From a checkpoint of a small encoder-decoder audio transcriber: decoder activation swiglu.
Rows from block 3 of the text decoder of a small encoder-decoder audio transcriber, named by matrix and row number. Rows with one number belong to one neuron. Each number is 50 + 12 x the weight over its row's rms, rounded and kept within 0 to 99. All counts start at 0.
After each neuron's rows are labels from the 100 texts, of 14976, where the neuron reaches its largest size: "tokens" is the input token at the peak. Only what is clearly more common there than usual is listed. The data: short read English sentences (LibriTTS-R).
# gate: MLP gate (decoder.blocks.3.mlp.gate.weight, 512x256), inputs 129-171
# fc1: MLP up (decoder.blocks.3.mlp.fc1.weight, 512x256), inputs 129-171
# fc2: MLP down (decoder.blocks.3.mlp.fc2.weight, 256x512, transposed), outputs 129-171

gate.24:52 59 69 52 61 47 54 72 61 54 61 54 53 55 58 48 24 47 66 44 57 56 52 55 48 52 66 54 61 49 72 54 65 52 44 57 61 41 65 66 46 63 39
fc1.24:77 61 62 45 39 32 64 19 37 46 32 77 50 65 53 33 52 54 51 52 44 62 63 56 50 51 57 62 41 43 47 56 51 44 54 81 41 47 35 37 63 66 47
fc2.24:48 55 54 60 72 42 46 44 42 46 67 61 32 55 45 58 60 57 41 67 62 42 58 27 49 65 50 56 62 67 32 76 43 54 34 54 43 51 63 50 15 36 59
tokens: "u"; "s"

gate.242:72 50 39 74 65 57 48 55 44 51 42 52 48 32 34 62 45 53 62 60 55 36 59 42 70 58 61 60 49 68 59 74 69 58 41 83 63 43 64 39 41 54 53
fc1.242:49 51 54 60 45 81 58 50 54 32 69 31 30 51 56 34 38 41 36 71 49 54 37 33 49 48 62 64 33 34 39 55 22 27 49 30 67 53 37 43 58 37 47
fc2.242:29 54 34 45 55 38 39 31 37 40 52 47 49 63 58 61 42 58 54 43 50 56 56 61 63 39 75 53 47 46 53 51 54 43 69 44 49 52 32 41 39 48 45
tokens: "u"

gate.118:55 58 63 48 25 50 64 47 64 13 44 33 36 36 46 40 63 71 44 64 55 37 44 47 67 59 41 60 43 44 40 36 46 45 51 47 30 50 43 61 61 35 56
fc1.118:82 46 53 77 34 64 55 50 33 45 26 33 65 47 61 44 65 40 41 45 62 45 59 69 57 44 63 48 55 56 51 54 55 62 33 56 55 48 61 41 31 62 64
fc2.118:52 49 38 54 52 52 45 58 33 60 57 59 63 63 55 50 33 52 66 38 30 48 28 60 46 57 57 44 51 64 41 59 59 41 58 57 48 34 35 70 52 41 42
tokens: "l"

gate.495:48 44 76 33 40 59 48 43 48 53 62 43 59 41 57 48 49 41 58 43 53 41 64 53 63 39 46 58 48 68 65 58 34 23 57 44 32 48 60 54 41 63 46
fc1.495:45 57 57 73 39 51 50 47 54 38 42 45 70 57 39 36 69 57 53 54 59 42 46 56 39 69 45 62 39 49 38 61 63 53 54 62 38 48 51 42 53 51 55
fc2.495:43 60 46 32 44 39 63 61 42 37 63 49 34 48 31 33 47 71 42 63 74 40 62 48 50 48 62 34 42 50 50 62 73 54 69 40 46 49 67 65 39 72 38
tokens: "l"; "s"; "g"; "<end>"

gate.248:65 51 45 45 39 58 30 60 72 33 59 51 33 62 45 35 45 44 52 42 55 57 48 54 38 49 32 71 82 59 38 46 63 62 54 50 62 62 52 42 41 54 48
fc1.248:54 35 37 52 49 47 49 43 75 44 63 52 47 40 50 32 51 62 33 44 42 38 41 50 41 52 40 64 75 49 65 44 47 32 52 52 69 19 48 44 50 56 56
fc2.248:54 38 62 48 56 62 41 47 45 47 28 50 69 72 30 81 62 57 49 49 53 50 60 46 25 62 52 35 57 33 69 58 46 54 65 36 61 50 67 44 46 20 20
tokens: "u"; "l"

gate.249:48 66 56 56 67 50 52 32 33 47 52 74 32 57 65 52 47 19 46 31 41 78 59 67 61 45 40 48 41 64 35 61 68 44 42 49 52 50 44 57 45 43 40
fc1.249:37 52 38 16 78 39 44 44 47 50 33 62 57 49 64 42 58 48 47 64 52 52 36 47 45 99 30 53 37 53 61 52 33 57 50 41 60 64 54 63 87 66 65
fc2.249:56 71 29 45 55 60 21 34 56 28 48 58 53 41 41 63 50 42 55 41 37 42 61 44 56 51 72 57 51 48 58 50 54 51 46 59 51 73 45 51 40 68 35
tokens: "u"; "o"

gate.306:43 45 60 53 46 42 60 58 68 54 54 52 47 43 51 32 48 68 47 49 60 53 57 48 47 50 33 59 42 47 54 58 51 43 51 49 46 46 73 54 29 53 53
fc1.306:52 38 41 48 32 41 36 50 63 31 56 73 61 41 43 49 63 54 41 56 39 49 40 43 64 31 73 47 25 45 68 36 55 48 69 49 32 53 35 33 24 41 34
fc2.306:60 63 40 86 52 67 56 43 46 44 38 59 52 48 41 55 48 51 28 71 56 27 57 48 52 60 42 73 74 52 52 53 43 31 45 49 56 32 32 42 37 56 46
tokens: "u"; "j"; "a"; "p"

gate.95:51 45 49 30 36 60 56 39 61 64 21 62 41 67 74 68 56 55 85 44 30 48 42 22 56 54 29 51 71 42 46 50 29 39 41 52 43 62 37 49 36 32 61
fc1.95:58 34 39 38 64 59 67 51 33 44 42 45 48 37 44 48 52 41 29 39 57 44 45 66 61 36 61 78 49 45 79 54 59 58 52 51 42 48 36 25 61 65 64
fc2.95:71 65 45 50 44 49 46 54 55 49 67 35 52 54 48 55 58 39 49 47 52 53 34 41 34 66 66 64 61 58 44 65 54 45 57 29 17 41 61 48 42 52 64
tokens: "u"; "t"; "g"; "r"

gate.35:57 32 57 55 58 52 30 50 77 40 52 53 57 67 54 41 48 48 33 42 56 39 58 42 60 49 51 38 63 38 58 43 70 59 49 53 65 82 63 31 59 74 38
fc1.35:30 54 69 63 50 52 52 47 45 35 42 53 34 58 54 33 58 22 76 42 35 42 43 65 40 69 53 25 26 54 40 60 39 51 57 53 34 50 47 23 37 38 56
fc2.35:46 42 44 47 58 37 58 30 62 53 54 36 72 50 45 66 54 44 52 56 48 52 74 51 57 40 32 77 36 61 45 47 46 36 43 35 57 67 54 28 45 48 49
tokens: "l"; "d"; "a"; "n"