A small encoder-decoder audio transcriber, trained from scratch.
Model: 7.09M parameters, log mel input, encoder arch transformer, encoder norm layernorm, encoder activation gelu_tanh, encoder width 160, decoder width 256, decoder layers 6, decoder norm layernorm, decoder activation swiglu.
Data: trained on short read English sentences (LibriTTS-R), 101.7 epochs.
Rows from block 4 of the audio encoder of a small encoder-decoder audio transcriber, named by matrix and row number. Rows with one number belong to one neuron. Each number is 128 + 32 x the weight over its row's rms, rounded and kept within 0 to 255. All counts start at 0. Numbers have three digits each.
After each neuron's rows are labels from the 100 clips, of 14976, where the neuron reaches its highest value: "responds to" is what is common among them; "loudest" is the band of the loudest frequency at the time of the peak. Only what is clearly more common there than usual is listed. The data: short read English sentences (LibriTTS-R).
# fc1: MLP up (encoder.blocks.4.mlp.fc1.weight, 480x160), inputs 80-159
# fc2: MLP down (encoder.blocks.4.mlp.fc2.weight, 160x480, transposed), outputs 80-159

fc1.164:152120139137169172143140130186200146170069166129135099130139116139097147156130151068096160148090146088121130160163092186138066202173166091081115169140126136149128161148159154050120107105171103126161125113188148181169126178136171142109148140
fc2.164:103134123158175100151119137098105089133154138138122135057141176151074176171129165146121077068124146153134141141139109154098141066089193146140074117165116100117163153159124111166139119152144091085122174126087122052064088115146135133115079159
responds to: voice: male
loudest: 1000 to 2000 Hz

fc1.177:109158145081150092121138166151115126107118120113133056189151090126105176119166154175073168135141158135156143116137019210098169157111138122128145144082144135106103139124231159105105078138114152093122154138123124158155189182106143157154095116
fc2.177:102129094162174139156107121103232094169149169154141124128074155120130104187110140119125059102122099131116168106126188113210093143144123088076125115147083078134149139145130114180073137139130123175203179085123146152127081164159133134145055072
responds to: voice: male
loudest: 250 to 500 Hz

fc1.92:170155159093123139198150085140123183108109101122142149111149044177109063134102124114108128130111100097162150107180123094129057122145144144096080125126106071112072176128136132195081101119126164133092122148129107156122109135128119074140090089
fc2.92:112120080067146081117120138034171084105100150108155109116092155109087160136096142155166134088098151120136121171144184125126144063144120139131106107134135047132152120139165116086139114124155104133128152185139129113098117147179121146126133151
responds to: voice: male
loudest: 500 to 1000 Hz; 250 to 500 Hz

fc1.128:092188187201173141116195159104149119155108106113149126153129162165135153121147163116072151174121120132113199184128134089132139174133136154128155143132125142157109158126154108165118155172142158126150176151204124205148131200079101185183120172
fc2.128:134105161141165159101118155112139205156114108143132106141124048145105164133123110139168180164154143134074114114171093155114161111154140102144079144185140128108124135052123171167164139152200120132151138067129155116108126160114138129159156103
responds to: voice: male; the word "you"; the word "he"
loudest: 250 to 500 Hz

fc1.170:128131080136135109116153125149165218068109092149154067132104117179122044057134187138142107113170157140129166173128150076103129131163133144112164161131128072129153124184136081191108125099085145155148116131125136090101127078143145151127165177
fc2.170:108086171157090090210088145113077086124146122145096164097109098165164170180103146081154106123101098132131114154103105107150120123102148160167147141137121148089089127073157110092181158129158110145181103170123124106193140161093096074183099123
responds to: voice: male
loudest: 500 to 1000 Hz; 250 to 500 Hz

fc1.24:185099102130088102077105105142097193070117094189148113122064116104076183132116085150149113132155079084154097147131075131064162180107174120078105121103128118153132140152148142136104134195110113160068094114103129112151127170138147163155106109
fc2.24:130161128123111193099063090104151105105145128111067067179135132179150134093136138071128111155141201129087139151184192114113132165114149159092081136060120039150124090133124086114070115129147132120125123070075159118097115129110111104130076126
responds to: voice: male
loudest: 250 to 500 Hz

fc1.376:093132125143122175111119120127077144069148140147124153139137134161159162079101167099124090173112114154137176098031134157090197120152124168147166115123121160158152139110106179116208091128121112155095151185071107180139096153076142115145093139
fc2.376:182097135147129144137107113098143151190117118124127069083128120193146111136147166102120142097129097156153100125053124121140166110130107129150126182150128127107169183084108111063138116140086134101186094138138105076197125132134174126074169142
responds to: voice: female
loudest: 250 to 500 Hz; 500 to 1000 Hz

fc1.11:156131111145193118117110171107115122104122131179120102171118137168099103131134083179153132114140121177158124120166125117157099079131147160143132102102166155102071131102105108159086125171115169143128136132106193110126154082134138129140117105
fc2.11:143131158073104124084069060109060110175190117156095072157074153140126107090163176166129097132108082103107083145145191167128093120149160129131129183164188123122130140179116095138152112141186129094115098094131103100127123087161170107213156158
responds to: voice: male
loudest: 2000 to 4000 Hz

fc1.263:101115154078175138158153109165143148116122141088219131156136165103134089180177141073135111104166149103169129084156111053103122180155131151052168172097158177156134111168139080106195125132116094152107095113162130155131131097137131134167120114
fc2.263:164154118146177121103172110096144100184168120138139093125174161165120092128126141159118114107198094152152046155118143155112126107114099126160143066164120090166150134126154172120123169103141171102147135165141167112141083133163117132104148176
responds to: voice: male
loudest: 250 to 500 Hz

fc1.310:164176074125136151163161128220082188157141092088157142115115157185174139129087162139104137095086158128171114130125128147143136122087152133129133150153187137181127094156142106164100121145106121167131185165098201164137227121124153106108104151
fc2.310:147131144072166125091097117088137141134135129065137137123109136162141109114112125102115128128152159153138150123165120074128090121145127110089095141114091161107134122113127180083114140126128156104159141042167131125097165089152172170085127119
responds to: voice: male
loudest: 250 to 500 Hz

fc1.139:179150113141133169136118065073135197120153082104187116132136128104099138116103142155145162126168099107098095156181129086129133092114131133193115140096082116108037120069126077182133173119133089132093136144094165160131121142094128152118098120
fc2.139:118087135173110096124150152142141090163147134140064145101111131130150137123165111099089090093110115115210222145085172087157086140151162114114136075156123115151168119148111154103078069120149157141138136122070148106135170171192172155135093115
responds to: voice: male
loudest: 2000 to 4000 Hz

fc1.0:130201132149104179132104138127142115108133134096108102133093096107140147133073115142119183049133154109158127094169084092086132114066128122166115086112126159121080135134133142153082130149094097068140156147138142116147099074124142100121099143
fc2.0:108149141057148157102123136126138121181072141143099154144089105152129109154136129125103151159114132103136103162117163111122154086079056142123132129160108111055084103104175129116155125185127124105149140049203163070109121139115150131113103172
responds to: voice: male
loudest: 500 to 1000 Hz; 250 to 500 Hz

fc1.260:221106073155079151140173098141144134083065108138082110143119193134112172089166146149132136163126188169145099131127133117129130101144099128134142154145165158137168123093105140100132104140128141114095139082110150107099132224129136126099192170
fc2.260:094156110144101105161127123109116195179099160155144202143148128074132093130130113137129158125069068086085117180130102093071113138157105095114048139125090154040156161114137102158141117161191050145121096145122180155159166069089129114139107146
responds to: voice: male
loudest: 500 to 1000 Hz

fc1.257:130108115110126134122136130051147163171100081116175150099174141077109148112086095149142149191095114123137104117091161101103139066085131124171129146120134095156129135157081168112144150109099201125105114089151118147178096123170115121092191101
fc2.257:136128073131088081150117185122092101108156154120079112150127143149129111093086184134120122061161087128121149160160094105143157106169102137135095138115151177083158137102189136139166142125140136111165148151112124053148140114043121134152185086
responds to: voice: female
loudest: 500 to 1000 Hz

fc1.335:119137108107071108128153149119145135111127096102122127152131176146173122147087108175174214153131106180154169166156165128120168174070102127157167202186117121093095112110126115114136120082156134119116138180106124154098127105113118143128094112
fc2.335:142085103153135115063062099135165098112125107086125143142088167140127127055097115132126136062097098116141139128156074102092127065092124133046147154068170105113140100173079179127098198081166124108099132098137090105160110137102107154129093138
responds to: voice: female
loudest: 250 to 500 Hz

fc1.38:157107100130150138074147126083103174125166094124089104059079147117103109085130150179131130138078158106105162090137097131114106077108103160170113151142088148136203148146129058114143140086098129176059074087151136112108140123160153168062135128
fc2.38:121092108141149097150083130150113091077136165086099112160162109118158140178134129081117121125125064175092103205127194085072089189114171082105194092157053070100057114133121153166122094131133145105177134087135130109091137153118132164130119125
responds to: voice: male
loudest: 250 to 500 Hz

fc1.183:170114098154103131055103118059114080173115104113081101160172119123121151142056124058112119147129176114132140154140166134155113151155127119103128081099122077167085189082102132121182111095131108161073142133123157105134088129075146125119131119
fc2.183:125121134154112103213130148128135083055136121120178108074069108145124153138177166115140179155130132145106044101102064107110121116127113105149123078099107135108152124127194098118087107132062163132142090081109135179154093127121082084146164172
responds to: voice: female
loudest: 4000 to 8000 Hz

fc1.6:098149118121097098105173119063087097072071112094076128081098147108135143115130112139128117075177099127176119123187117097158124143086145120118104116078090146127148096096078104136081158141132167190132101164115162089096181116139201147125094123
fc2.6:126168103114107130215116154150201043135108152168125147199138112089120180099154121113109139154143113134136142165130116120117123102128118132142068127105121163111101118089088103171087108150106149083112150133148133119074093161072055108155163121
responds to: voice: male
loudest: 250 to 500 Hz

fc1.158:115138078112118106178144102169110139091050155144138081157150094150155089160107129131115098173072106009115095096134041122088178120136099141105122096130133075109184156130084082091122150135108125100081160125078113156088124168113092167170116074
fc2.158:079136112084147124088096133118151145090117145143160084127105144108136126067166135141188135124120152133115118168147113179112068127161090104186172088125167094143063141159180186121107097085121116134135103182108148160092152072109184114136086104
responds to: voice: male
loudest: 4000 to 8000 Hz

fc1.448:144161123140103137117154202114147118153133092080098180147137112133104153108109149104123121132148118114128090150129123135143138099092102117114096111139106176194148085079215084141115143120175106194064125155172158099152214136126193117134182168
fc2.448:116103108120066097205127154130109141101141134122185133167136122105165159104143114096157140142109100134120109147099084138072177117131136064176094177116088081054067122123136133134157102179120124045132109116095125127093119123173078119134120175
responds to: voice: male; the word "you"
loudest: 250 to 500 Hz

fc1.20:088103163133132145051073076095133165164091088089126126133101101109116165109040112126097132120151146123140128146071133086129144134078162125133129158069105144125136165099144103142136172114123177117106122103140154186152108116157171140076098136
fc2.20:119141100104181150191078119109183104159082079124082156191149102137096131139135111107118127167152133168099122075096081161103135147074114174093049177144118174166115128121107146090136107175090116083110183076117125111144145113105129092034137155
responds to: voice: male; the word "do"
loudest: 250 to 500 Hz

fc1.207:139137125154143167092110187105116122129150106082080142204174097086165139109127093136129135128119137149084114113192117136080128119058077134172104154135123112101078078196128103064161177112166162137133147184103098167118082134166119142096159185
fc2.207:155124116115194144116052163118141148098158103106148181137097132113180042122123131131144134148165102090129119132160169164168173185100091116082125127194137123136144196110064092188082085204121084087096157124139127157111151113217107113121108160
responds to: voice: female
loudest: 500 to 1000 Hz

fc1.305:145139153189117131106131139147112110085097173134086117154078160097109051141106108100108138104131131152110072114084101141137082205169153128161107089147188137161115117103118100089095131117131163125159074116187122132091142113169139175174138133
fc2.305:165150127163160070150141072122179142129151131152107054074126161109097186126133150099153079112133134110187151103116146094153102153089124140101127080101130090110143082187153124177105137135109082132169159115122144094107071107204156120144074099
responds to: voice: male
loudest: 250 to 500 Hz