Rows from block 5 of the audio encoder of a small encoder-decoder audio transcriber, named by matrix and row number. Rows with one number belong to one neuron. Each number is 50 + 15 x the weight over its row's rms, rounded and kept within 0 to 99. All counts start at 0.
After each neuron's rows are labels from the 100 clips, of 14976, where the neuron reaches its highest value: "loudest band" is the band of the loudest frequency at the time of the peak; "responds to" is what is common among them. Only what is clearly more common there than usual is listed. The data: short read English sentences (LibriTTS-R).
# fc1: MLP up (encoder.blocks.5.mlp.fc1.weight, 480x160), inputs 0-79
# fc2: MLP down (encoder.blocks.5.mlp.fc2.weight, 160x480, transposed), outputs 0-79

fc1.203:33 44 42 59 39 73 65 55 63 50 45 68 27 19 55 34 50 53 19 61 09 69 39 30 48 62 48 35 60 58 32 50 55 55 63 71 54 62 38 50 54 62 32 46 41 76 58 53 46 48 50 70 54 48 82 57 36 19 45 65 19 69 32 48 33 53 50 54 67 36 19 61 58 60 41 31 30 38 75 70
fc2.203:52 63 53 57 41 63 21 59 48 28 53 63 31 63 49 42 35 68 31 53 44 43 39 54 67 52 47 48 62 47 48 65 45 46 31 57 74 56 45 07 43 63 26 53 28 67 45 54 63 37 60 52 34 34 59 50 25 48 57 40 59 38 63 21 47 48 72 53 37 38 49 49 34 64 82 59 32 63 56 29
loudest band: 4000 to 8000 Hz
responds to: the word "said"

fc1.56:52 26 31 37 52 66 76 84 58 35 35 66 44 63 58 65 28 43 47 80 45 30 50 42 48 57 71 45 62 37 45 54 60 82 60 60 58 67 48 39 44 53 50 55 58 30 58 66 53 65 66 58 17 19 37 51 17 36 25 52 52 69 49 20 40 59 52 32 37 40 25 76 34 55 55 56 49 34 55 56
fc2.56:66 52 67 66 58 51 23 48 52 68 16 81 55 54 50 49 54 56 57 51 80 49 19 45 33 22 58 44 42 44 38 44 39 49 57 70 48 59 47 51 63 74 48 56 54 44 55 57 52 46 68 62 40 63 21 45 52 52 64 28 32 38 49 39 46 43 51 52 61 36 16 44 52 57 50 49 48 45 35 59
loudest band: 250 to 500 Hz
responds to: the word "you"

fc1.184:67 41 44 65 57 58 89 41 61 42 46 52 46 54 43 42 33 54 19 54 48 51 81 47 47 34 29 74 30 70 40 70 59 48 34 71 70 64 33 59 62 25 59 55 40 40 71 38 61 66 40 43 22 51 62 53 54 59 43 42 57 58 31 69 35 51 47 61 99 68 64 42 11 65 63 55 51 69 81 51
fc2.184:49 31 51 67 36 46 38 50 30 47 42 75 54 52 46 66 56 21 62 37 63 41 76 47 62 51 85 46 70 66 49 47 76 50 51 71 57 48 54 59 61 32 68 74 80 52 28 54 50 60 59 67 59 33 46 36 58 42 31 45 52 43 70 44 62 53 60 44 68 39 49 35 69 17 64 36 65 84 65 46
loudest band: 250 to 500 Hz
responds to: the word "it"

fc1.447:44 74 23 51 73 49 56 60 50 57 67 44 54 68 35 15 45 63 45 45 51 70 63 50 74 72 71 52 48 69 61 67 71 36 54 57 65 68 40 57 57 53 73 78 66 60 39 62 43 67 61 90 60 62 71 63 54 91 88 76 64 54 67 82 55 47 38 67 49 50 45 47 68 73 64 54 75 74 77 54
fc2.447:76 61 55 44 32 68 21 58 46 53 62 52 42 58 66 67 86 51 50 63 45 58 50 53 47 20 28 31 49 57 52 76 60 54 46 45 29 51 65 48 63 38 50 26 52 43 45 37 40 44 52 38 40 36 38 51 64 46 11 30 38 35 58 60 56 59 63 51 53 64 56 48 45 52 55 58 62 51 26 59
loudest band: 4000 to 8000 Hz
responds to: voice: male

fc1.61:35 51 46 39 34 60 60 31 20 51 21 83 27 54 55 33 38 22 43 77 41 38 54 37 46 43 42 39 46 53 65 44 51 41 56 68 46 72 52 46 59 39 32 48 54 22 71 25 36 21 83 52 67 33 26 65 51 35 33 66 44 43 47 43 68 52 49 41 47 40 64 50 36 40 60 42 47 46 25 44
fc2.61:24 89 69 41 34 38 60 39 34 58 23 61 49 64 67 43 40 38 50 36 51 34 57 38 67 48 19 26 29 29 58 68 55 47 65 19 24 38 36 29 63 46 55 53 81 30 59 65 71 42 56 47 72 55 29 34 45 36 37 58 65 47 78 17 76 59 73 55 48 30 35 35 52 36 38 33 34 33 56 64
loudest band: 250 to 500 Hz
responds to: the word "the"

fc1.97:57 53 62 48 63 74 56 63 69 38 60 52 48 46 47 63 37 60 78 58 59 75 43 45 63 79 69 83 54 46 72 70 85 75 41 50 51 47 07 47 60 43 54 29 64 78 35 33 39 60 33 62 30 45 55 61 38 51 51 73 59 40 32 44 48 44 59 49 42 40 36 51 31 52 66 45 67 75 43 54
fc2.97:41 65 59 62 42 54 31 52 39 59 26 66 69 51 71 44 40 47 64 57 40 35 59 38 62 40 58 17 50 74 42 37 35 39 44 61 37 50 65 48 49 46 62 80 76 26 65 58 40 57 72 37 63 56 35 53 74 40 54 25 00 61 57 46 55 65 55 52 39 38 65 58 14 56 10 70 45 39 36 42
loudest band: 250 to 500 Hz
responds to: voice: male

fc1.474:29 53 53 39 35 56 22 61 45 42 77 74 66 58 40 68 39 43 58 43 47 38 65 64 35 35 44 50 35 55 66 51 76 38 80 56 52 37 64 67 43 42 36 64 76 61 35 35 58 64 59 48 52 53 49 75 58 53 51 67 53 59 37 35 27 54 43 69 63 61 27 22 36 32 69 28 16 47 63 52
fc2.474:35 88 18 59 67 26 77 38 31 53 31 47 50 60 35 63 39 60 28 66 27 40 67 47 72 49 70 55 44 77 52 38 39 63 11 59 78 44 48 51 66 44 57 43 65 49 49 78 70 24 65 56 37 36 37 35 48 70 49 47 68 55 18 65 58 52 51 42 53 50 89 45 28 27 41 47 63 75 38 37
loudest band: 250 to 500 Hz
responds to: the word "in"